From a checkpoint of a small image VAE: encoder activation gelu, muon at rate 0.0058.
Rows from block 1 of the decoder, named by matrix and row number. Rows with one number belong to one channel. Each number is 50 + 10 x the weight over its row's rms, rounded and kept within 0 to 99. All counts start at 0. After the name is the row's rms in percent of the matrix's.
# convs0: first 3x3 conv (decoder.mid.1.convs.0.weight, 192x192x3x3), inputs 48-71, a 3x3 kernel for each
# convs1: second 3x3 conv (decoder.mid.1.convs.1.weight, 192x192x3x3, transposed), outputs 48-71, a 3x3 kernel for each
convs0.20 101:42 56 44 62 63 47 59 44 38 44 55 46 41 48 39 50 44 46 51 65 42 56 50 54 61 48 55 37 30 57 50 48 59 43 56 53 47 71 46 51 47 63 51 52 51 52 62 45 57 60 55 60 45 54 57 64 43 68 65 49 52 41 48 58 41 45 59 45 58 52 36 52 39 51 62 39 26 44 63 59 43 62 47 61 50 20 48 56 39 53 51 62 49 52 56 46 44 45 49 44 51 58 60 39 54 46 60 45 48 41 56 56 47 40 47 43 52 46 38 69 46 41 60 47 29 37 53 71 39 35 52 57 32 58 52 39 51 57 33 32 55 56 53 46 37 40 42 61 48 43 50 56 68 49 31 33 46 35 45 50 44 66 56 30 34 75 54 63 39 41 55 43 66 36 60 40 49 61 33 46 35 54 50 36 50 54 51 41 51 56 46 55 36 58 58 34 51 46 40 54 42 54 66 54 54 44 66 64 34 50 37 28 51 57 38 66
convs1.20 097:62 59 50 46 51 59 44 36 67 54 52 48 62 44 64 63 54 59 50 49 50 52 55 44 65 54 48 41 57 55 34 49 57 48 54 58 44 60 54 36 43 56 48 46 36 52 51 52 39 30 51 54 57 46 50 63 47 41 49 39 52 38 46 55 50 49 49 64 42 57 52 48 52 54 41 50 59 55 47 45 46 37 54 70 53 49 52 54 54 52 47 50 44 58 46 74 67 50 46 48 47 55 54 66 67 54 50 61 44 77 53 32 48 56 64 43 45 67 68 65 33 43 64 41 57 51 40 43 54 55 51 51 46 53 35 54 49 41 59 45 67 40 61 40 48 57 43 51 34 48 73 57 56 42 50 45 43 61 42 57 65 33 51 49 37 50 36 49 63 55 47 59 70 47 43 29 35 61 45 68 52 63 28 52 47 62 54 26 55 56 54 46 46 42 47 46 62 63 54 47 50 65 52 46 57 32 48 39 43 37 31 44 63 72 75 41
convs0.21 101:56 55 51 55 59 40 60 63 45 64 36 43 45 39 53 63 53 69 40 60 42 55 14 57 65 44 55 44 45 52 34 54 33 41 56 53 48 57 49 47 40 60 52 26 55 33 50 47 28 53 49 63 52 53 60 61 35 49 49 43 46 47 49 43 55 38 53 62 44 30 54 22 48 49 50 40 43 47 56 64 54 41 59 28 60 53 18 45 59 41 39 41 52 50 54 45 53 38 53 65 70 55 50 34 51 35 53 43 58 71 53 56 60 55 58 72 40 40 49 22 52 57 33 61 49 45 47 17 67 45 34 50 48 46 42 54 50 76 58 44 46 53 53 43 34 42 59 42 48 63 51 48 36 33 58 54 43 34 43 50 50 50 31 42 46 39 72 74 36 43 49 58 35 29 38 61 39 43 54 45 53 32 46 67 42 47 67 47 51 37 43 44 47 51 35 48 38 42 44 50 54 52 42 44 38 47 43 45 71 16 55 53 31 64 48 51
convs1.21 100:45 34 32 63 36 54 57 43 50 43 42 41 54 45 56 57 35 51 37 50 32 66 66 56 30 48 57 53 55 60 60 51 53 41 31 55 52 64 47 41 61 54 36 61 58 49 64 46 53 32 64 55 59 52 53 42 55 58 53 35 69 48 49 61 51 54 57 56 52 54 44 38 50 57 72 51 68 52 57 49 39 49 25 39 40 47 28 26 47 39 54 42 47 54 46 44 44 45 52 45 63 53 37 61 56 40 41 38 59 39 48 54 41 47 36 39 59 50 40 46 52 39 37 47 56 48 50 59 55 60 49 49 37 58 35 63 67 47 74 47 48 42 49 43 57 50 56 53 47 56 38 41 37 33 41 55 53 52 50 42 47 57 55 51 63 40 23 43 58 45 66 41 34 38 62 45 48 55 49 50 57 65 32 61 62 53 52 39 50 60 45 42 61 46 61 58 59 69 49 34 63 59 51 51 52 43 54 54 45 37 60 43 35 36 30 43
convs0.22 103:54 54 66 44 59 55 44 32 52 66 22 34 56 36 51 63 67 52 45 41 50 30 58 67 53 62 37 53 59 55 43 42 49 53 64 45 45 49 48 47 58 62 49 55 50 46 36 40 32 45 48 34 62 39 47 39 45 52 47 51 40 37 34 35 42 55 56 52 42 43 58 51 58 41 75 32 40 37 46 54 72 60 58 46 49 47 25 48 48 41 57 59 41 59 46 43 57 58 57 51 49 34 48 56 46 59 50 44 64 31 58 46 48 69 50 53 40 53 57 32 50 62 43 68 59 49 53 26 48 60 35 51 49 56 49 67 54 54 55 38 50 61 55 63 60 52 46 64 64 67 75 67 43 37 42 44 51 58 57 55 38 42 51 51 50 63 46 54 49 60 64 51 45 54 40 58 50 54 57 50 52 50 69 52 30 58 57 52 67 41 47 65 44 51 59 28 45 56 39 64 64 59 39 50 53 48 42 53 65 45 40 65 29 56 52 48
convs1.22 104:50 56 41 36 54 58 41 52 54 44 33 38 46 37 40 65 47 48 52 50 49 38 62 57 66 54 57 39 57 38 59 51 48 58 42 52 53 50 55 40 36 50 54 52 56 52 56 65 47 44 65 70 61 51 68 66 51 54 50 39 60 51 50 59 32 49 62 51 53 49 56 64 44 61 41 61 64 45 33 57 29 49 54 51 51 50 59 42 40 53 53 55 55 58 58 57 40 44 64 48 64 61 46 54 57 67 52 65 45 37 60 32 23 48 59 55 50 47 59 41 43 40 44 55 46 40 72 51 32 63 72 49 71 30 41 55 42 30 55 55 52 44 42 49 59 50 36 36 49 42 61 53 56 56 42 39 57 38 66 49 64 57 56 42 53 36 53 37 41 43 61 42 46 63 60 47 44 60 45 51 68 47 55 41 58 56 49 42 37 39 44 64 37 50 57 43 27 55 38 42 50 56 58 40 58 54 47 49 51 54 51 50 74 16 22 41
convs0.23 101:54 59 40 34 58 50 26 56 56 36 43 46 60 36 59 64 47 46 48 47 49 55 45 53 55 42 45 56 41 52 45 48 34 36 57 60 48 58 54 43 33 50 43 50 42 40 35 51 48 49 62 40 57 41 48 48 51 57 52 49 37 51 41 54 44 56 50 45 47 44 51 39 34 37 58 49 51 54 48 46 51 64 76 34 56 60 17 51 51 39 47 41 45 56 51 45 52 54 63 53 36 38 43 54 46 43 33 46 36 54 49 60 62 40 54 41 49 52 62 43 52 58 39 44 59 54 64 36 57 63 29 59 47 47 50 45 50 48 48 38 52 56 47 57 48 42 65 59 54 51 56 59 54 68 51 46 51 63 52 49 42 69 42 48 58 58 46 49 50 46 56 48 69 48 65 57 32 47 37 47 52 37 52 42 47 48 67 47 47 39 58 47 53 52 58 34 40 53 57 74 59 56 34 46 53 57 41 48 51 44 59 61 40 61 66 50
convs1.23 100:50 40 59 45 46 32 47 39 52 51 40 42 44 52 50 46 57 61 64 71 58 70 47 38 60 51 41 20 52 51 58 49 52 50 50 44 50 42 55 48 47 59 53 51 44 48 48 46 42 66 42 58 59 52 49 44 64 51 40 68 58 54 48 62 52 45 50 51 51 55 51 43 47 37 47 51 45 43 48 63 43 38 59 37 74 55 48 53 40 38 57 60 63 48 45 44 74 52 51 50 56 47 51 62 46 41 64 53 44 52 47 36 30 41 37 44 70 49 54 41 47 39 41 39 52 48 50 60 26 52 49 46 25 30 30 57 56 54 55 54 37 66 53 45 49 15 49 26 35 50 45 60 37 60 34 54 40 49 51 51 40 33 47 55 65 48 36 36 50 54 50 48 57 25 60 46 31 50 39 67 28 56 44 48 48 64 49 50 46 49 45 48 42 53 55 48 51 62 41 40 66 50 54 58 64 49 51 45 43 44 42 44 63 41 67 48
convs0.24 102:61 68 46 49 64 43 65 55 31 36 75 44 49 35 40 57 42 66 59 66 52 62 55 36 36 42 55 34 53 52 46 56 47 66 57 41 49 64 51 53 69 48 51 54 45 48 48 58 43 45 57 53 57 37 51 46 33 67 59 59 45 60 47 57 62 42 55 58 77 60 42 56 47 33 52 40 49 49 38 48 51 53 41 53 44 31 46 39 50 34 40 47 49 54 46 46 54 49 39 40 34 51 54 55 55 54 54 39 50 51 54 49 35 47 50 49 40 67 57 52 56 35 50 71 52 48 48 58 52 46 35 50 54 37 52 35 59 50 39 32 37 61 48 66 44 45 38 45 57 65 55 56 56 55 51 27 69 59 43 38 47 42 43 39 38 60 60 47 42 58 55 49 59 65 63 40 69 37 55 53 43 51 57 50 53 42 51 30 58 62 37 42 40 53 42 57 49 56 56 45 47 35 46 58 52 53 62 58 44 48 45 34 23 59 38 33
convs1.24 105:47 63 50 57 42 67 43 38 41 30 65 49 50 62 54 44 33 48 50 71 62 72 48 58 39 44 46 57 43 34 41 48 61 46 48 46 47 45 46 72 55 58 38 31 55 53 29 42 54 43 44 42 44 58 52 48 46 53 45 28 64 61 40 49 69 46 39 66 52 52 62 37 49 56 55 51 39 54 42 60 58 42 49 69 51 46 69 57 57 58 48 48 46 55 49 47 42 47 43 54 38 29 40 39 36 47 51 49 47 45 52 60 63 56 29 48 51 37 29 41 57 48 65 39 43 47 47 50 29 36 46 53 22 59 56 38 45 40 47 44 43 23 30 40 36 52 47 36 49 40 25 32 39 42 45 58 49 43 46 38 59 44 52 48 38 53 52 42 62 54 63 39 45 60 57 63 62 30 66 44 49 61 47 51 45 39 42 48 58 41 51 41 53 46 58 52 48 55 58 47 50 51 63 54 51 56 46 53 52 45 54 68 52 49 56 45
convs0.25 097:57 53 38 45 50 50 41 58 52 50 67 32 60 41 37 55 39 51 46 40 45 38 50 41 52 51 55 35 52 37 45 48 43 37 53 55 51 38 48 43 57 46 44 43 48 42 45 46 59 38 58 42 39 53 60 66 36 62 53 46 43 61 56 48 53 61 48 63 63 34 55 58 39 67 57 49 49 45 43 58 41 48 44 41 49 65 37 47 53 18 53 44 49 57 34 64 47 52 46 32 61 47 39 40 45 58 49 36 44 60 55 46 39 36 66 47 39 48 56 45 53 43 36 60 74 53 46 45 58 54 45 56 60 30 50 54 42 63 50 38 56 52 48 45 47 49 57 57 64 59 49 58 49 38 58 50 46 53 22 56 45 43 55 47 56 28 47 44 61 52 70 45 39 60 56 44 52 50 59 53 38 50 45 42 45 51 62 30 63 50 54 31 59 64 34 42 61 52 52 37 46 50 60 44 48 51 53 44 63 42 55 57 41 43 50 38
convs1.25 092:48 49 48 43 49 47 59 56 49 60 32 39 64 35 38 41 25 36 52 37 54 42 36 51 69 45 57 64 51 65 53 46 49 57 59 62 52 63 46 68 63 42 55 43 39 54 67 43 53 55 44 62 44 51 53 45 52 54 48 57 50 49 67 46 53 45 45 51 55 51 49 47 51 45 55 47 42 43 60 26 44 68 46 56 35 44 64 62 59 59 53 48 62 47 54 36 48 40 62 60 55 49 56 59 51 39 47 59 61 61 55 75 46 46 66 44 57 23 54 60 68 56 59 43 44 49 57 55 49 56 54 57 41 49 54 58 37 59 56 49 52 35 31 51 48 40 48 57 61 61 48 53 48 45 57 38 61 49 62 63 62 47 54 69 61 68 61 34 53 49 39 25 33 42 36 67 38 38 76 67 42 58 48 60 56 62 58 69 58 52 54 69 54 51 48 45 38 66 46 46 58 54 46 46 47 33 43 41 49 62 41 40 57 46 55 67
convs0.26 099:56 53 59 67 54 48 59 54 41 63 38 57 56 39 51 51 46 53 52 39 50 40 58 72 60 55 57 49 50 60 46 51 54 48 54 31 45 65 49 61 55 57 54 48 62 32 52 50 40 52 45 51 55 51 48 38 60 56 38 53 53 52 44 34 52 67 47 43 56 42 33 40 51 52 40 45 38 35 60 46 54 41 52 35 48 61 23 47 51 23 54 53 31 57 54 66 53 53 56 57 34 61 66 53 67 53 51 58 53 53 39 49 43 46 54 64 71 74 41 36 50 54 47 49 40 32 55 22 61 63 36 40 42 55 44 69 39 52 52 40 61 42 49 58 38 55 48 38 46 42 41 31 59 54 30 43 45 43 48 39 54 61 46 69 52 52 49 38 51 41 41 59 52 39 61 34 46 49 47 36 59 48 42 57 42 47 66 42 46 51 60 43 64 29 47 50 59 42 43 44 39 40 58 47 37 55 65 35 59 40 47 49 41 60 42 47
convs1.26 094:52 51 65 36 24 50 58 53 22 56 61 46 40 48 69 45 62 44 50 54 43 29 45 56 56 52 54 54 50 44 32 48 59 64 55 50 48 44 43 48 36 37 49 42 49 48 32 51 56 39 43 56 62 50 52 54 46 46 46 36 40 65 41 43 57 49 59 61 53 29 36 50 43 39 55 37 50 43 70 56 36 66 56 23 51 46 30 42 55 45 56 48 41 37 51 45 55 51 34 47 53 49 55 52 31 40 64 39 35 41 34 59 50 36 76 40 41 40 69 44 39 53 49 47 56 42 55 42 54 46 52 36 65 57 41 58 50 45 40 61 53 55 51 55 40 48 47 50 68 54 57 65 48 47 58 39 53 62 51 35 51 48 59 59 33 37 45 49 35 47 54 54 45 23 53 56 18 39 36 34 49 52 40 50 49 53 52 63 44 50 50 54 42 64 50 32 50 38 42 47 34 49 41 57 72 52 37 53 40 23 44 40 30 40 48 51
convs0.27 096:55 32 33 25 48 54 57 50 72 44 39 43 48 36 49 57 52 58 46 67 46 39 68 51 44 71 47 66 46 58 60 53 48 59 54 36 41 61 39 33 57 46 29 57 50 45 58 34 35 50 51 46 61 45 41 56 50 69 57 28 55 52 43 39 57 45 55 62 46 43 39 48 45 45 56 39 34 49 52 48 58 46 47 41 42 40 35 32 39 29 41 59 48 56 62 55 46 55 64 51 54 47 53 44 41 57 69 56 55 56 55 58 37 43 59 55 56 57 40 56 34 46 44 57 63 43 38 32 55 48 31 52 57 37 54 56 42 64 38 43 61 66 56 64 57 56 58 43 50 39 47 42 64 53 61 40 36 53 32 48 57 50 40 37 68 49 41 60 54 62 55 57 70 56 73 46 35 40 48 33 69 47 36 47 50 30 52 55 66 57 69 27 51 50 38 66 44 39 30 28 48 41 44 60 36 47 58 58 58 48 35 54 32 46 60 31
convs1.27 094:38 36 58 56 52 57 60 52 43 48 50 44 41 45 61 67 52 49 60 44 52 61 48 59 54 41 60 61 46 53 50 47 37 34 29 48 41 41 58 63 69 56 40 38 43 57 62 45 48 45 71 40 28 56 55 48 37 55 45 37 47 52 61 71 51 63 56 47 36 43 51 62 45 55 56 49 58 45 60 47 43 56 63 80 54 64 56 48 42 41 54 39 62 52 36 53 56 44 50 50 43 43 67 36 43 48 39 71 41 55 46 71 68 57 28 49 52 53 45 31 53 63 67 56 74 44 53 52 54 53 60 54 56 74 64 36 44 47 34 53 58 38 46 44 31 56 52 44 58 71 52 50 40 55 42 61 61 48 65 53 33 49 50 37 44 40 59 41 45 65 57 69 55 55 58 46 27 30 48 32 34 30 53 63 42 62 47 51 34 57 48 40 64 57 62 54 53 49 45 40 61 44 52 57 48 56 66 59 56 59 42 65 65 26 50 44