From a checkpoint of a small image VAE.
Model: 32-pixel images, encoder arch convnext, encoder norm layernorm, encoder activation gelu, encoder patch size [2, 2], encoder depths [3, 3, 3], encoder widths [48, 96, 192], decoder norm batchnorm, decoder activation silu, decoder widths [48, 96, 144, 192].
Training: muon at rate 0.0058, 5000 steps, batches of 128.
Data: trained on photos with spoken descriptions (Open Images, Localized Narratives), 203450 training examples, 3.1 epochs.
Rows from block 5 of the encoder of a small image VAE, named by matrix and row number. Rows with one number belong to one neuron. Each number is 500 + 25 x the weight over its row's rms, rounded and kept within 0 to 999. All counts start at 0. Numbers have three digits each.
After each neuron's rows are labels from the 100 images, of 14976, where the neuron reaches its highest value: "patch colour" is the nearest of a few named colours to the mean colour under the peak. Only what is clearly more common there than usual is listed. The data: photos with spoken descriptions (Open Images, Localized Narratives). In brackets: how many of the 100.
# fc1: MLP up (encoder.blocks.5.mlp.fc1.weight, 384x96), inputs 0-95
# fc2: MLP down (encoder.blocks.5.mlp.fc2.weight, 96x384, transposed), outputs 0-95

fc1.146:471513537534514490534491464497473508467474496495505505507549487507504479484527473492528498479515489501499484471508543494470472531525513540515462557493559512489495468477453495508494520492502472486498461525490482491466490459514550496530512516515492475489523423476473512472531514522504516535
fc2.146:507543502462454514481502495472459517524518482466504513514507554472494509482496488519543493491509478470486464524510492502500465499531491523497482489495503493506492513535482469472501476537548524479535513442463538505519473514444507493482515498521506489506490462487547467542508531561527483507
patch colour: pink (26)

fc1.245:511504456512502494514500453380491475509510488499502448513484482545500526504495487490513481533473511522460508503491482514478507524508536499525464499500525526514502517498491482475562517522509504540500480490483498499473474483464530483561502500499509518505535524493505486508544515487504523475
fc2.245:483478500482483484524487523478460505505486453560493519549485476461526492539511487503495523535489493507500540482470545535468483536507539466509505494507518512527514482481470492498510534528460463490469492504499536526527470499494494535429493471479475467501490517478492515516527484551519499503
patch colour: black (35)

fc1.316:487486495515510480499474465536470531484489528497486475518500517509548516468501463521511503492499524508469520485540468487473492522467528508502522536523567472507494496456422554505502508545536475512531500480473494507477466509499483507484503457447506512476507516521468498507497513466486530520
fc2.316:524523484496488531469510542470481524480513416492512495504471509511479482495499484509528536477533554535506496495464541499495505479494504524513511537507471528485497505506511502490529525467498466491523479518481505501451489535490507467537476485482529532465452473471478474454526499548477523508
patch colour: white (44)

fc1.237:504502475492478522485512479514482472483502462548513462504543502501501525509520498473488526500491511481510524483421537468466517550459497536545501521500525508504488474509473552503495494528553452500504495499501435461476515487480527508526506474513529500492518480500532489484517496503491513548
fc2.237:496515508473459526532509508488468518501486480529514478491506514503470501496512544512545461494515524490515460486510494521527481531548548540499494492471498517484490571503484523513437501499495490483471498494480531489461504517499493453537460506487451505473486482514509541504510498538446530483
patch colour: grey (64)

fc1.197:535464491490480519485525478496501495483459522589502553492480500475502526500487469509519507536491484471500492497536528496518477496522478499473504485480504501520532492505569461529522502531512504489490545434458509494483477489480454480491504515500510512471534566496503519519497488493512507516
fc2.197:487445488498456527483487508488497513481512504490525492500534470498494533549489476560491422473491552495479517473493518529491507503540515489502483513486464491518483479511511499510497516513473516542511457563529499481501496497482552482519467509471500472521481514463485494492480516522494557518
patch colour: grey (64)

fc1.357:516508483551495503492498498547485524465493510475520490511452484503501479492474475517497536488510519491472519501466502507488493494534540493439477462450467498496482471472481500511520485551493504548517492490555541468471509504538530457478506482557486490493482493507529493537526497476534519521
fc2.357:480480529504526489500521512478549469469502516458519497505492536516461475479517553521552535480529474465472487496463512534488516469499493511502504551500483532486491503477508526509482441516515506523521490480511499490474528532499531514486450549508497476434503503487509507482479491495492480552
patch colour: pink (25)

fc1.66:457524491510494499515478474491499488504509489510538524542489505498510506479514511505511494474540520480520514509463522520497514496426498504509491523522524505500514472485485519451494474491561468485517459476510419487562503481497534514477546476483525500538464458532515485498529484501511508476
fc2.66:524476477513502530481499509523477506523472464493502542515484527464462489484491497489492547510529492549542463540483508475534519533461475511533498483431473477493503468499511554461510496490513500514514497487474527495546535494502470488530485518530469490473478467496487520514531468514506525464
patch colour: white (55)

fc1.14:505465562520454474470511521516570511468535496473492510497519515510472530485481495484509436501490495542528513506519502477491496522494521513493477499473444516522464494485500509491515510496454506542489491480476514515457500466547507506493470491469542526485500509499506484452514469540496529515
fc2.14:477510496450501532475488490477518487536534536477486481475520528492505489484519500540510463494445536527540521500459460524495537481511489528519532523493491454495468545510483513483482539489463537510499461515492477488494518542504508499495520485485542494490474498508476506460487544442501529497
patch colour: red (25)

fc1.331:499489530469483495505507515576516551471479494491456529485510517461472499494451497479458511491495528494504513503518480518475520467493495501467493504490490503529489480523493513490523449484470517535497517488464504512509478521520515541472464512512532515523529427452519508471490494517555490525
fc2.331:516502505499500457447525524446496511463500514491475498525509504508478512462490551534567431554470488508521543494515509476504511511512476497511520462511501471460485485498491518505470525510494438475465511536535504500504512510467484478538481511530498479526502511494507520484503514522512470515
patch colour: blue (39)

fc1.179:518478486525501483556501485517468437487516513537495504508485507515439489471483492512489457521499539524509516497536537499487506494528515535516499461462494504473510491499505521546498502511464478480458517471507414484493503501500513482541469525522516507433508504505488514491508510505521536523
fc2.179:450520506506491459474497522537478468495536451514495518521482542517508537527500478461477490482483494492517521554508510513452470489511489496509498516525523513499493480510514573465507516479471498527465451539494507489505542461494454542513506507470515491482482523507532493497467509510495485545
patch colour: black (36)

fc1.289:480502484474518516514532491498531538516492489560464473524537536580480491528475512544534507452513513507449436514480512493453486506493526488534492532483493489501476520492490504501518448502490478500474492503533501512517494471508473484527488528493477496507515506506495499486485479496495485431
fc2.289:506520534489517513532510512506535503500490501495483488483483505493475480534447492496514527487499499464481497473481521508500458495515486504559554554501469470525493514477471544498527498458468494520457502449530506516517514533471509515465528473493488491527529513483473494512456525463471564509
patch colour: blue (28)

fc1.190:468492471521514518503486444510519462604498447465503478511502481553505476515523490496506494486489489491472492490516506497517497508508518474504481525503498459490501575497448517485555483513504494542488518486521481523492498487513483485559488486498521499531495540488488479509518513483490515509
fc2.190:463509523527485487532487504495515485470526513476529482510454438532494525545484489462501471478524544471485518485455495498508505492529510516509523497462505505503526477509469511551488480467499581526485510450516535509471489506510513476481511514453499519525522498494478556480497473503506510500
patch colour: cyan (44)

fc1.152:484513502518528478505509450490565515546495475467519458501492555520516472493474493489460494486474506482495501483519519495507488456495528486481480516490519445515507552499527477476609488487509492525479548490512523510487483497514518477550472494515508501512485505497508494483497497508481496490
fc2.152:534482558528518529543494473521485493469504461412524468510504487496470487521454533504497499495511496502484481494525503502511491465496490487548544537513484527506518458512469550511490511512496461498497484486476527534470499505497492481483483441494490527499525496492520508492497462491543489537
patch colour: blue (40); cyan (25)

fc1.133:504505527495520492499498531498506517412512466463491572523496485440515482492505490507457527495507505502499511504490524524494476501487455533496499504475501482512492492502504487511444515522466475481489504512493516497501534508535489536427481469510490452520497511536545505533480502530515517527
fc2.133:485485491506546501497515527506521490485459464523502498497493481476474473520506522516522495506488519488501555492519531487454487488489501480564478537519533506510478491468507477500503492491477537517502517491474473515567489483474463572483479517465480455444522519487522524480515551490479500488
patch colour: red (57)

fc1.103:503529498507506486454523570485493484534503472614504517510482511498475521522501501479503479439498500478527485470489501477522495505519481495471502542491442485517493512490510520502482481496547512479504528465451496511503463500497460507508483501481529493505521518507532535511519489506513480510
fc2.103:511550501528563504473506530520479457488517484535509520477498513502542528440486513492484498476513514476461502534449495498461494485496516510527442503513506543490498488501506438538550520533495514517504483489509470517506495503494499543481506522496500522490518516500487467473482443498477469486
patch colour: pink (29)

fc1.343:499543496482491492495483492497513504489484488502513477477442505506477479526467499469530474475524471551509494430538521484517527525527518523507540508513511502475459474544521544483516541526497495486481527479504499505498467490477510515522499491498486497511498515502472436489577501526508449485
fc2.343:515461466549489456460522470512469479498490542533486499483494505534524488480486491504520531496482469523501498471494473532528483496434497499518559505475527521452529511517466503472462544539522489540500507506489491520493509514507489491498507526507534511432503517486492508452475532511506497509
patch colour: white (36)

fc1.210:507571464503508511488493476542499545522475523490482516509502527481502479475475510517508494496544490505564502517490481519522511505537524432482538536484494502438495520509478496509489522485439470522503503507490503492482468464499520469459497501475537509482522507484525495516480546512527526476
fc2.210:447481498493481539521518508473464515488510475496490497464535490499530473485488480536554487498543511539484498529497521514527468515439510482523524480491498518503510497482521475476525474508521481548501468474475475482529476534530529525495505531512527462490496499496458510524468494555464465530
patch colour: white (48)

fc1.151:530518490507514491506532531483462500477486477593541540483475512504494520505545482533466499505505496512511430498535475515481467469563524493509491489497479523499483480514523512511503502503496517496475492486473468527471520505476500497518499504519511490463529491527532551495492488438503472498
fc2.151:467493519489479495503490506469553520446492511502504517472492502488532501537516464508544529506509489470456507516493530463475511494551497476523471494533514493537485497532467475484459494521500524474545484523526477462487514529486497475508518477472483540491438526494470512500466515503535504554
patch colour: grey (67)

fc1.4:453524531490478497500480514524487472474505523472492496508469576463496521510500527519474514538518479502518498500477458481518494487477533517474494508443482480493472493490519489516449544485451485515487482509492515532502493533481517508492506493524524518512480482553540462504518548486436499508
fc2.4:492537538520465478494508511467468513540494455523462530498513452489483482493482453483535470519490506517489445508449504514540468518522517531486481510497523492479516479550533494513505493491519493499492555507487504516471501487493548505531509495483514502491491448473494470542467543525517484525
patch colour: red (48)

fc1.109:457490463506502484479458462541482495528515491472514491460500519551556461499474467470552500450550545480528473482521524524508476480500520493491543510475463488500503520463531525482498528515483471517454516501490503482504534492490541540522490504497531494478498482487476499489510503522514510499
fc2.109:491499490533483516528496485521495460503471559489533490495500507493499520479501531510476515488514459500467535467443503499500479489538504516534519490451538506491486473509541517490498506448499539527502505480524508516484553464503518487473489484469515537506464498488500524516463548476479430512
patch colour: white (26)

fc1.335:478462505492495483485541492523490506531504477499540466528468502521522529494455527537527498519513504450454545523483494491536473505507470497483490449532508489487553473485484475443518501471500514472533494497523474508507520471492486483517454454509535490464497533484509509499529528543509500503
fc2.335:456476493490528510473527513527466510501472453476508525518504505491505483503488466492444484514486504501476534519483493512515511516523439483486511539459503485506512493513514511485541513545513517503512460471466534455521548484540480508503451485492490504524509499561511443482509527482515533481
patch colour: black (47)

fc1.120:485504471498487508457518436501501529491505498543482531506519498527507510520471485471525525476530479494484508531465519521480523520470510478494516535498546525518508475496493503458508526495517482489559498467506417479457484466529490514504496503497510502567521478513525495515537492508499466467
fc2.120:509487493524492526538502491543476532463478438521506520491488559501449494500504473521495532528542476471518452492493482480537521516494490495529480480475485535534496500525495471507526496464515470499532523470498531498483473488490506475468459493514461470549502514505496521497554519536509490479
patch colour: white (46)

fc1.176:460478484498472523499454520494467500468524526479502509487483505495445594485476520498517496507536510497507528528528541528483449485490512504490513488467482474470506543491490507480480466462479467523533532462522493494487480528502531528486462496486510511512507507538499493551494511511464513495
fc2.176:493523485533482493503515523523539491532513510508510505478545515487493512505534480529525503499557473503491467495482476522476522516480487549482545524456469481501513465536504501462492539534495510505492485508506501486475557462520525486521462467481459523484545447513463456502476513485487481510
patch colour: white (51)

fc1.79:502513492491494481517513549493525506401510473464493537522518571445513507486479493508476492505460521518513530499506468519503501469485486470472493520476520555512522516484505477543440533503491505515495521502495530522474500490493499509454497504497535498507484500511504480526533505542485494502
fc2.79:484510433509511527449504516466492545498513490509502531506492506515543513503525485518531489507532493491519527494492470529516540535487502494458455475530548505486452551478540469457502485461511481517493487507528506499496483481470505532504492502511480462506471502512489460533516537491481510446
patch colour: red (37)

fc1.78:469514497503492515488503568496482481475522518491453516477486567552514496533516479468525503497511456542502515499482527502496512512484501529536507516494502444480505537487492485497480496483539491509528482514498470490443548472457496500483448479515512459514509469510490482543485515528499509477
fc2.78:534493497499494547515470464535552497511529480506491518517469461506506492525505449521454480484514489510519468482477484510517512515511503538432508530492508509477551468512512503524496527470512544508485494476502517495435489514469518467466500483495498506547507460509513505502484471498555471523
patch colour: red (26)

fc1.256:475513514457543520456519515493475527476478512465496526507472509494526518496501471506501520478533521469517492484496493525501489494496518470521491489488494474500460579516528499519493572527497527484556527486515491440451507502497466500493487505449448514510513535486490492500505493486508526530
fc2.256:490536532526519525531515486540529464513549456496506483466528503487492490506496512558501538486530494528504498503471514485510491556508476511512461512502483514498498437492488484482491476534536468525545471513516486480492480484480486494476509530500487520468492503471516552459468515496449457499
patch colour: white (25)

fc1.183:504496486499504483514507491418483530472444496503531536505505511429517484476497507547518511516488522472517569502504520545483478499526461451511507493478513551485513460521470498503497529496517528514528476485495466473444487512496504522507496511517501497507489542498497515519497507495512481540
fc2.183:501521554487490470465494551494495488475515536496509504440488517488512492532535488487504459503509515449512534491528467491507468491510470492533521448503502534479508540467512483484509472505524457531513499480501506458460491492521516524441488501487467527521506491517485514547503506539509497548
patch colour: black (70)

fc1.77:461555457496470514488463495532507465544526478515479500525524516488532514494498488514526494516476499498486523502512564515493501507458509493485497521482509518503509498509503538532488512451496452486492470506491487528549499518500523523474470479480501529484509462560535513477511504472422512490
fc2.77:509518494517487530519500582505462485465433502522488492488478507515492502486540531500491488516503479479473513468521459511499455537523496529483553500478502512488516524451524505498494502469512508464534519531499492497544492517481534474466512506478493492462472490540452519490542512479490519517
patch colour: pink (26)

fc1.32:473496484478489502509501511560494480505464478482513520515488480466477473543495509492492485531510480498519503518464477545448482536511524490539561498488472488519545501530531477513545515472496438500524496493440496502501534490527476510490536530479505503511522511483462511507475536515486462474
fc2.32:531521523496468470480461450519496524473445484477456552529503505480524460516528512463510497525527465529508471489470500507480518523475466513490541479544513471518503485491488529507465477489503506515524484471507534498510482490497500509521521505523459466510505486493500477462551525514550537481
patch colour: grey (61)

fc1.180:481534485512483454461460497534524491492474493499482502482488543485494562515521486466488489477517513536499455508509498493482461510496558434501514509478536527512473478475510478501489542513454495512544499526495473514492472503491516480480552505480514523488499513539533484504518549514512519530
fc2.180:484514484551490486544517487513471517493494521487470546477484524477535497492498503522512487513468509533468470520452501491491496469458541494524498500485485526500505539569509473497498517539501492489527480431497503510522518500497538502530487508456529515461516498490547471493495507480444466500
patch colour: white (65)

fc1.351:534443508501474487502537485488484482498443502491462503469489510478518518488521439510499510510509463499553489520533525516477469493538536522505464483521557515498480508499490504522504524487433495502491510492485486518484497500508472479487518495521517522474514508538490503504481508487491486597
fc2.351:527496521493485512514542528442455463474511484485499487485492536492483543500468497434495501511535485542484492478503476489524471532516484542518490495499462506537509469522477467494524513505490504502505464510532469538522506500430498513502521512442494484518478515521516519522499558491499518501
patch colour: black (50)

fc1.114:481521517492475515497461523493515479516505505493504489495471501483540498480504504515488479549504497463459499519518487534479548494494506504488522516471481436535543507479500543500498484481490471527535482512502490491499486519476495524479525498403440535470483496547519491475492517488478539476
fc2.114:491513501474482528539449490549470499474502416488495502475486512495491495486501540518472524502484484524526522513511507493472489514486493476534504500514514494479513505503556494480528571504515503481540457476502498470523490504546513479518477506484459466528462489516505495480472483546484541475
patch colour: white (35)

fc1.102:512491518529513503511497486499478452500488483520514507498487486450503462461503493536463495514496520491500566494519514514512488528530470471483474453520507546470539508514538485519513510510453505503511509485489460531496492494493552495470495521497524524457452512466477509444490534518483483555
fc2.102:474531539483484536463523544498479468485537452477508491492500550502507491502484466481504469468531561519508526488511504513517483490518455496464520505504551475481513531483509546499488468486517474503537495434487561514495474502492512462508497504493503513537492471490460507514492499501501513532
patch colour: black (86)

fc1.166:507553489493474464542518531467524527499473527510497463469509493497492518503525503477548513480521503510518475466515521473508471503488544513483465481484491510546548490534496521519475483493557495492528500473509522515446482461470496466524480459550485471492511473475512490488480532492481497538
fc2.166:459487516518525478445499503474494442504521502442477526528511498484477476474526502512484505489490484483490444487506516534486546483538520543477473477475491515524535501543484524505540491499497493522471495517499526523498441487500477510470520487490480538469480522493537503538521520510551503528
patch colour: grey (61)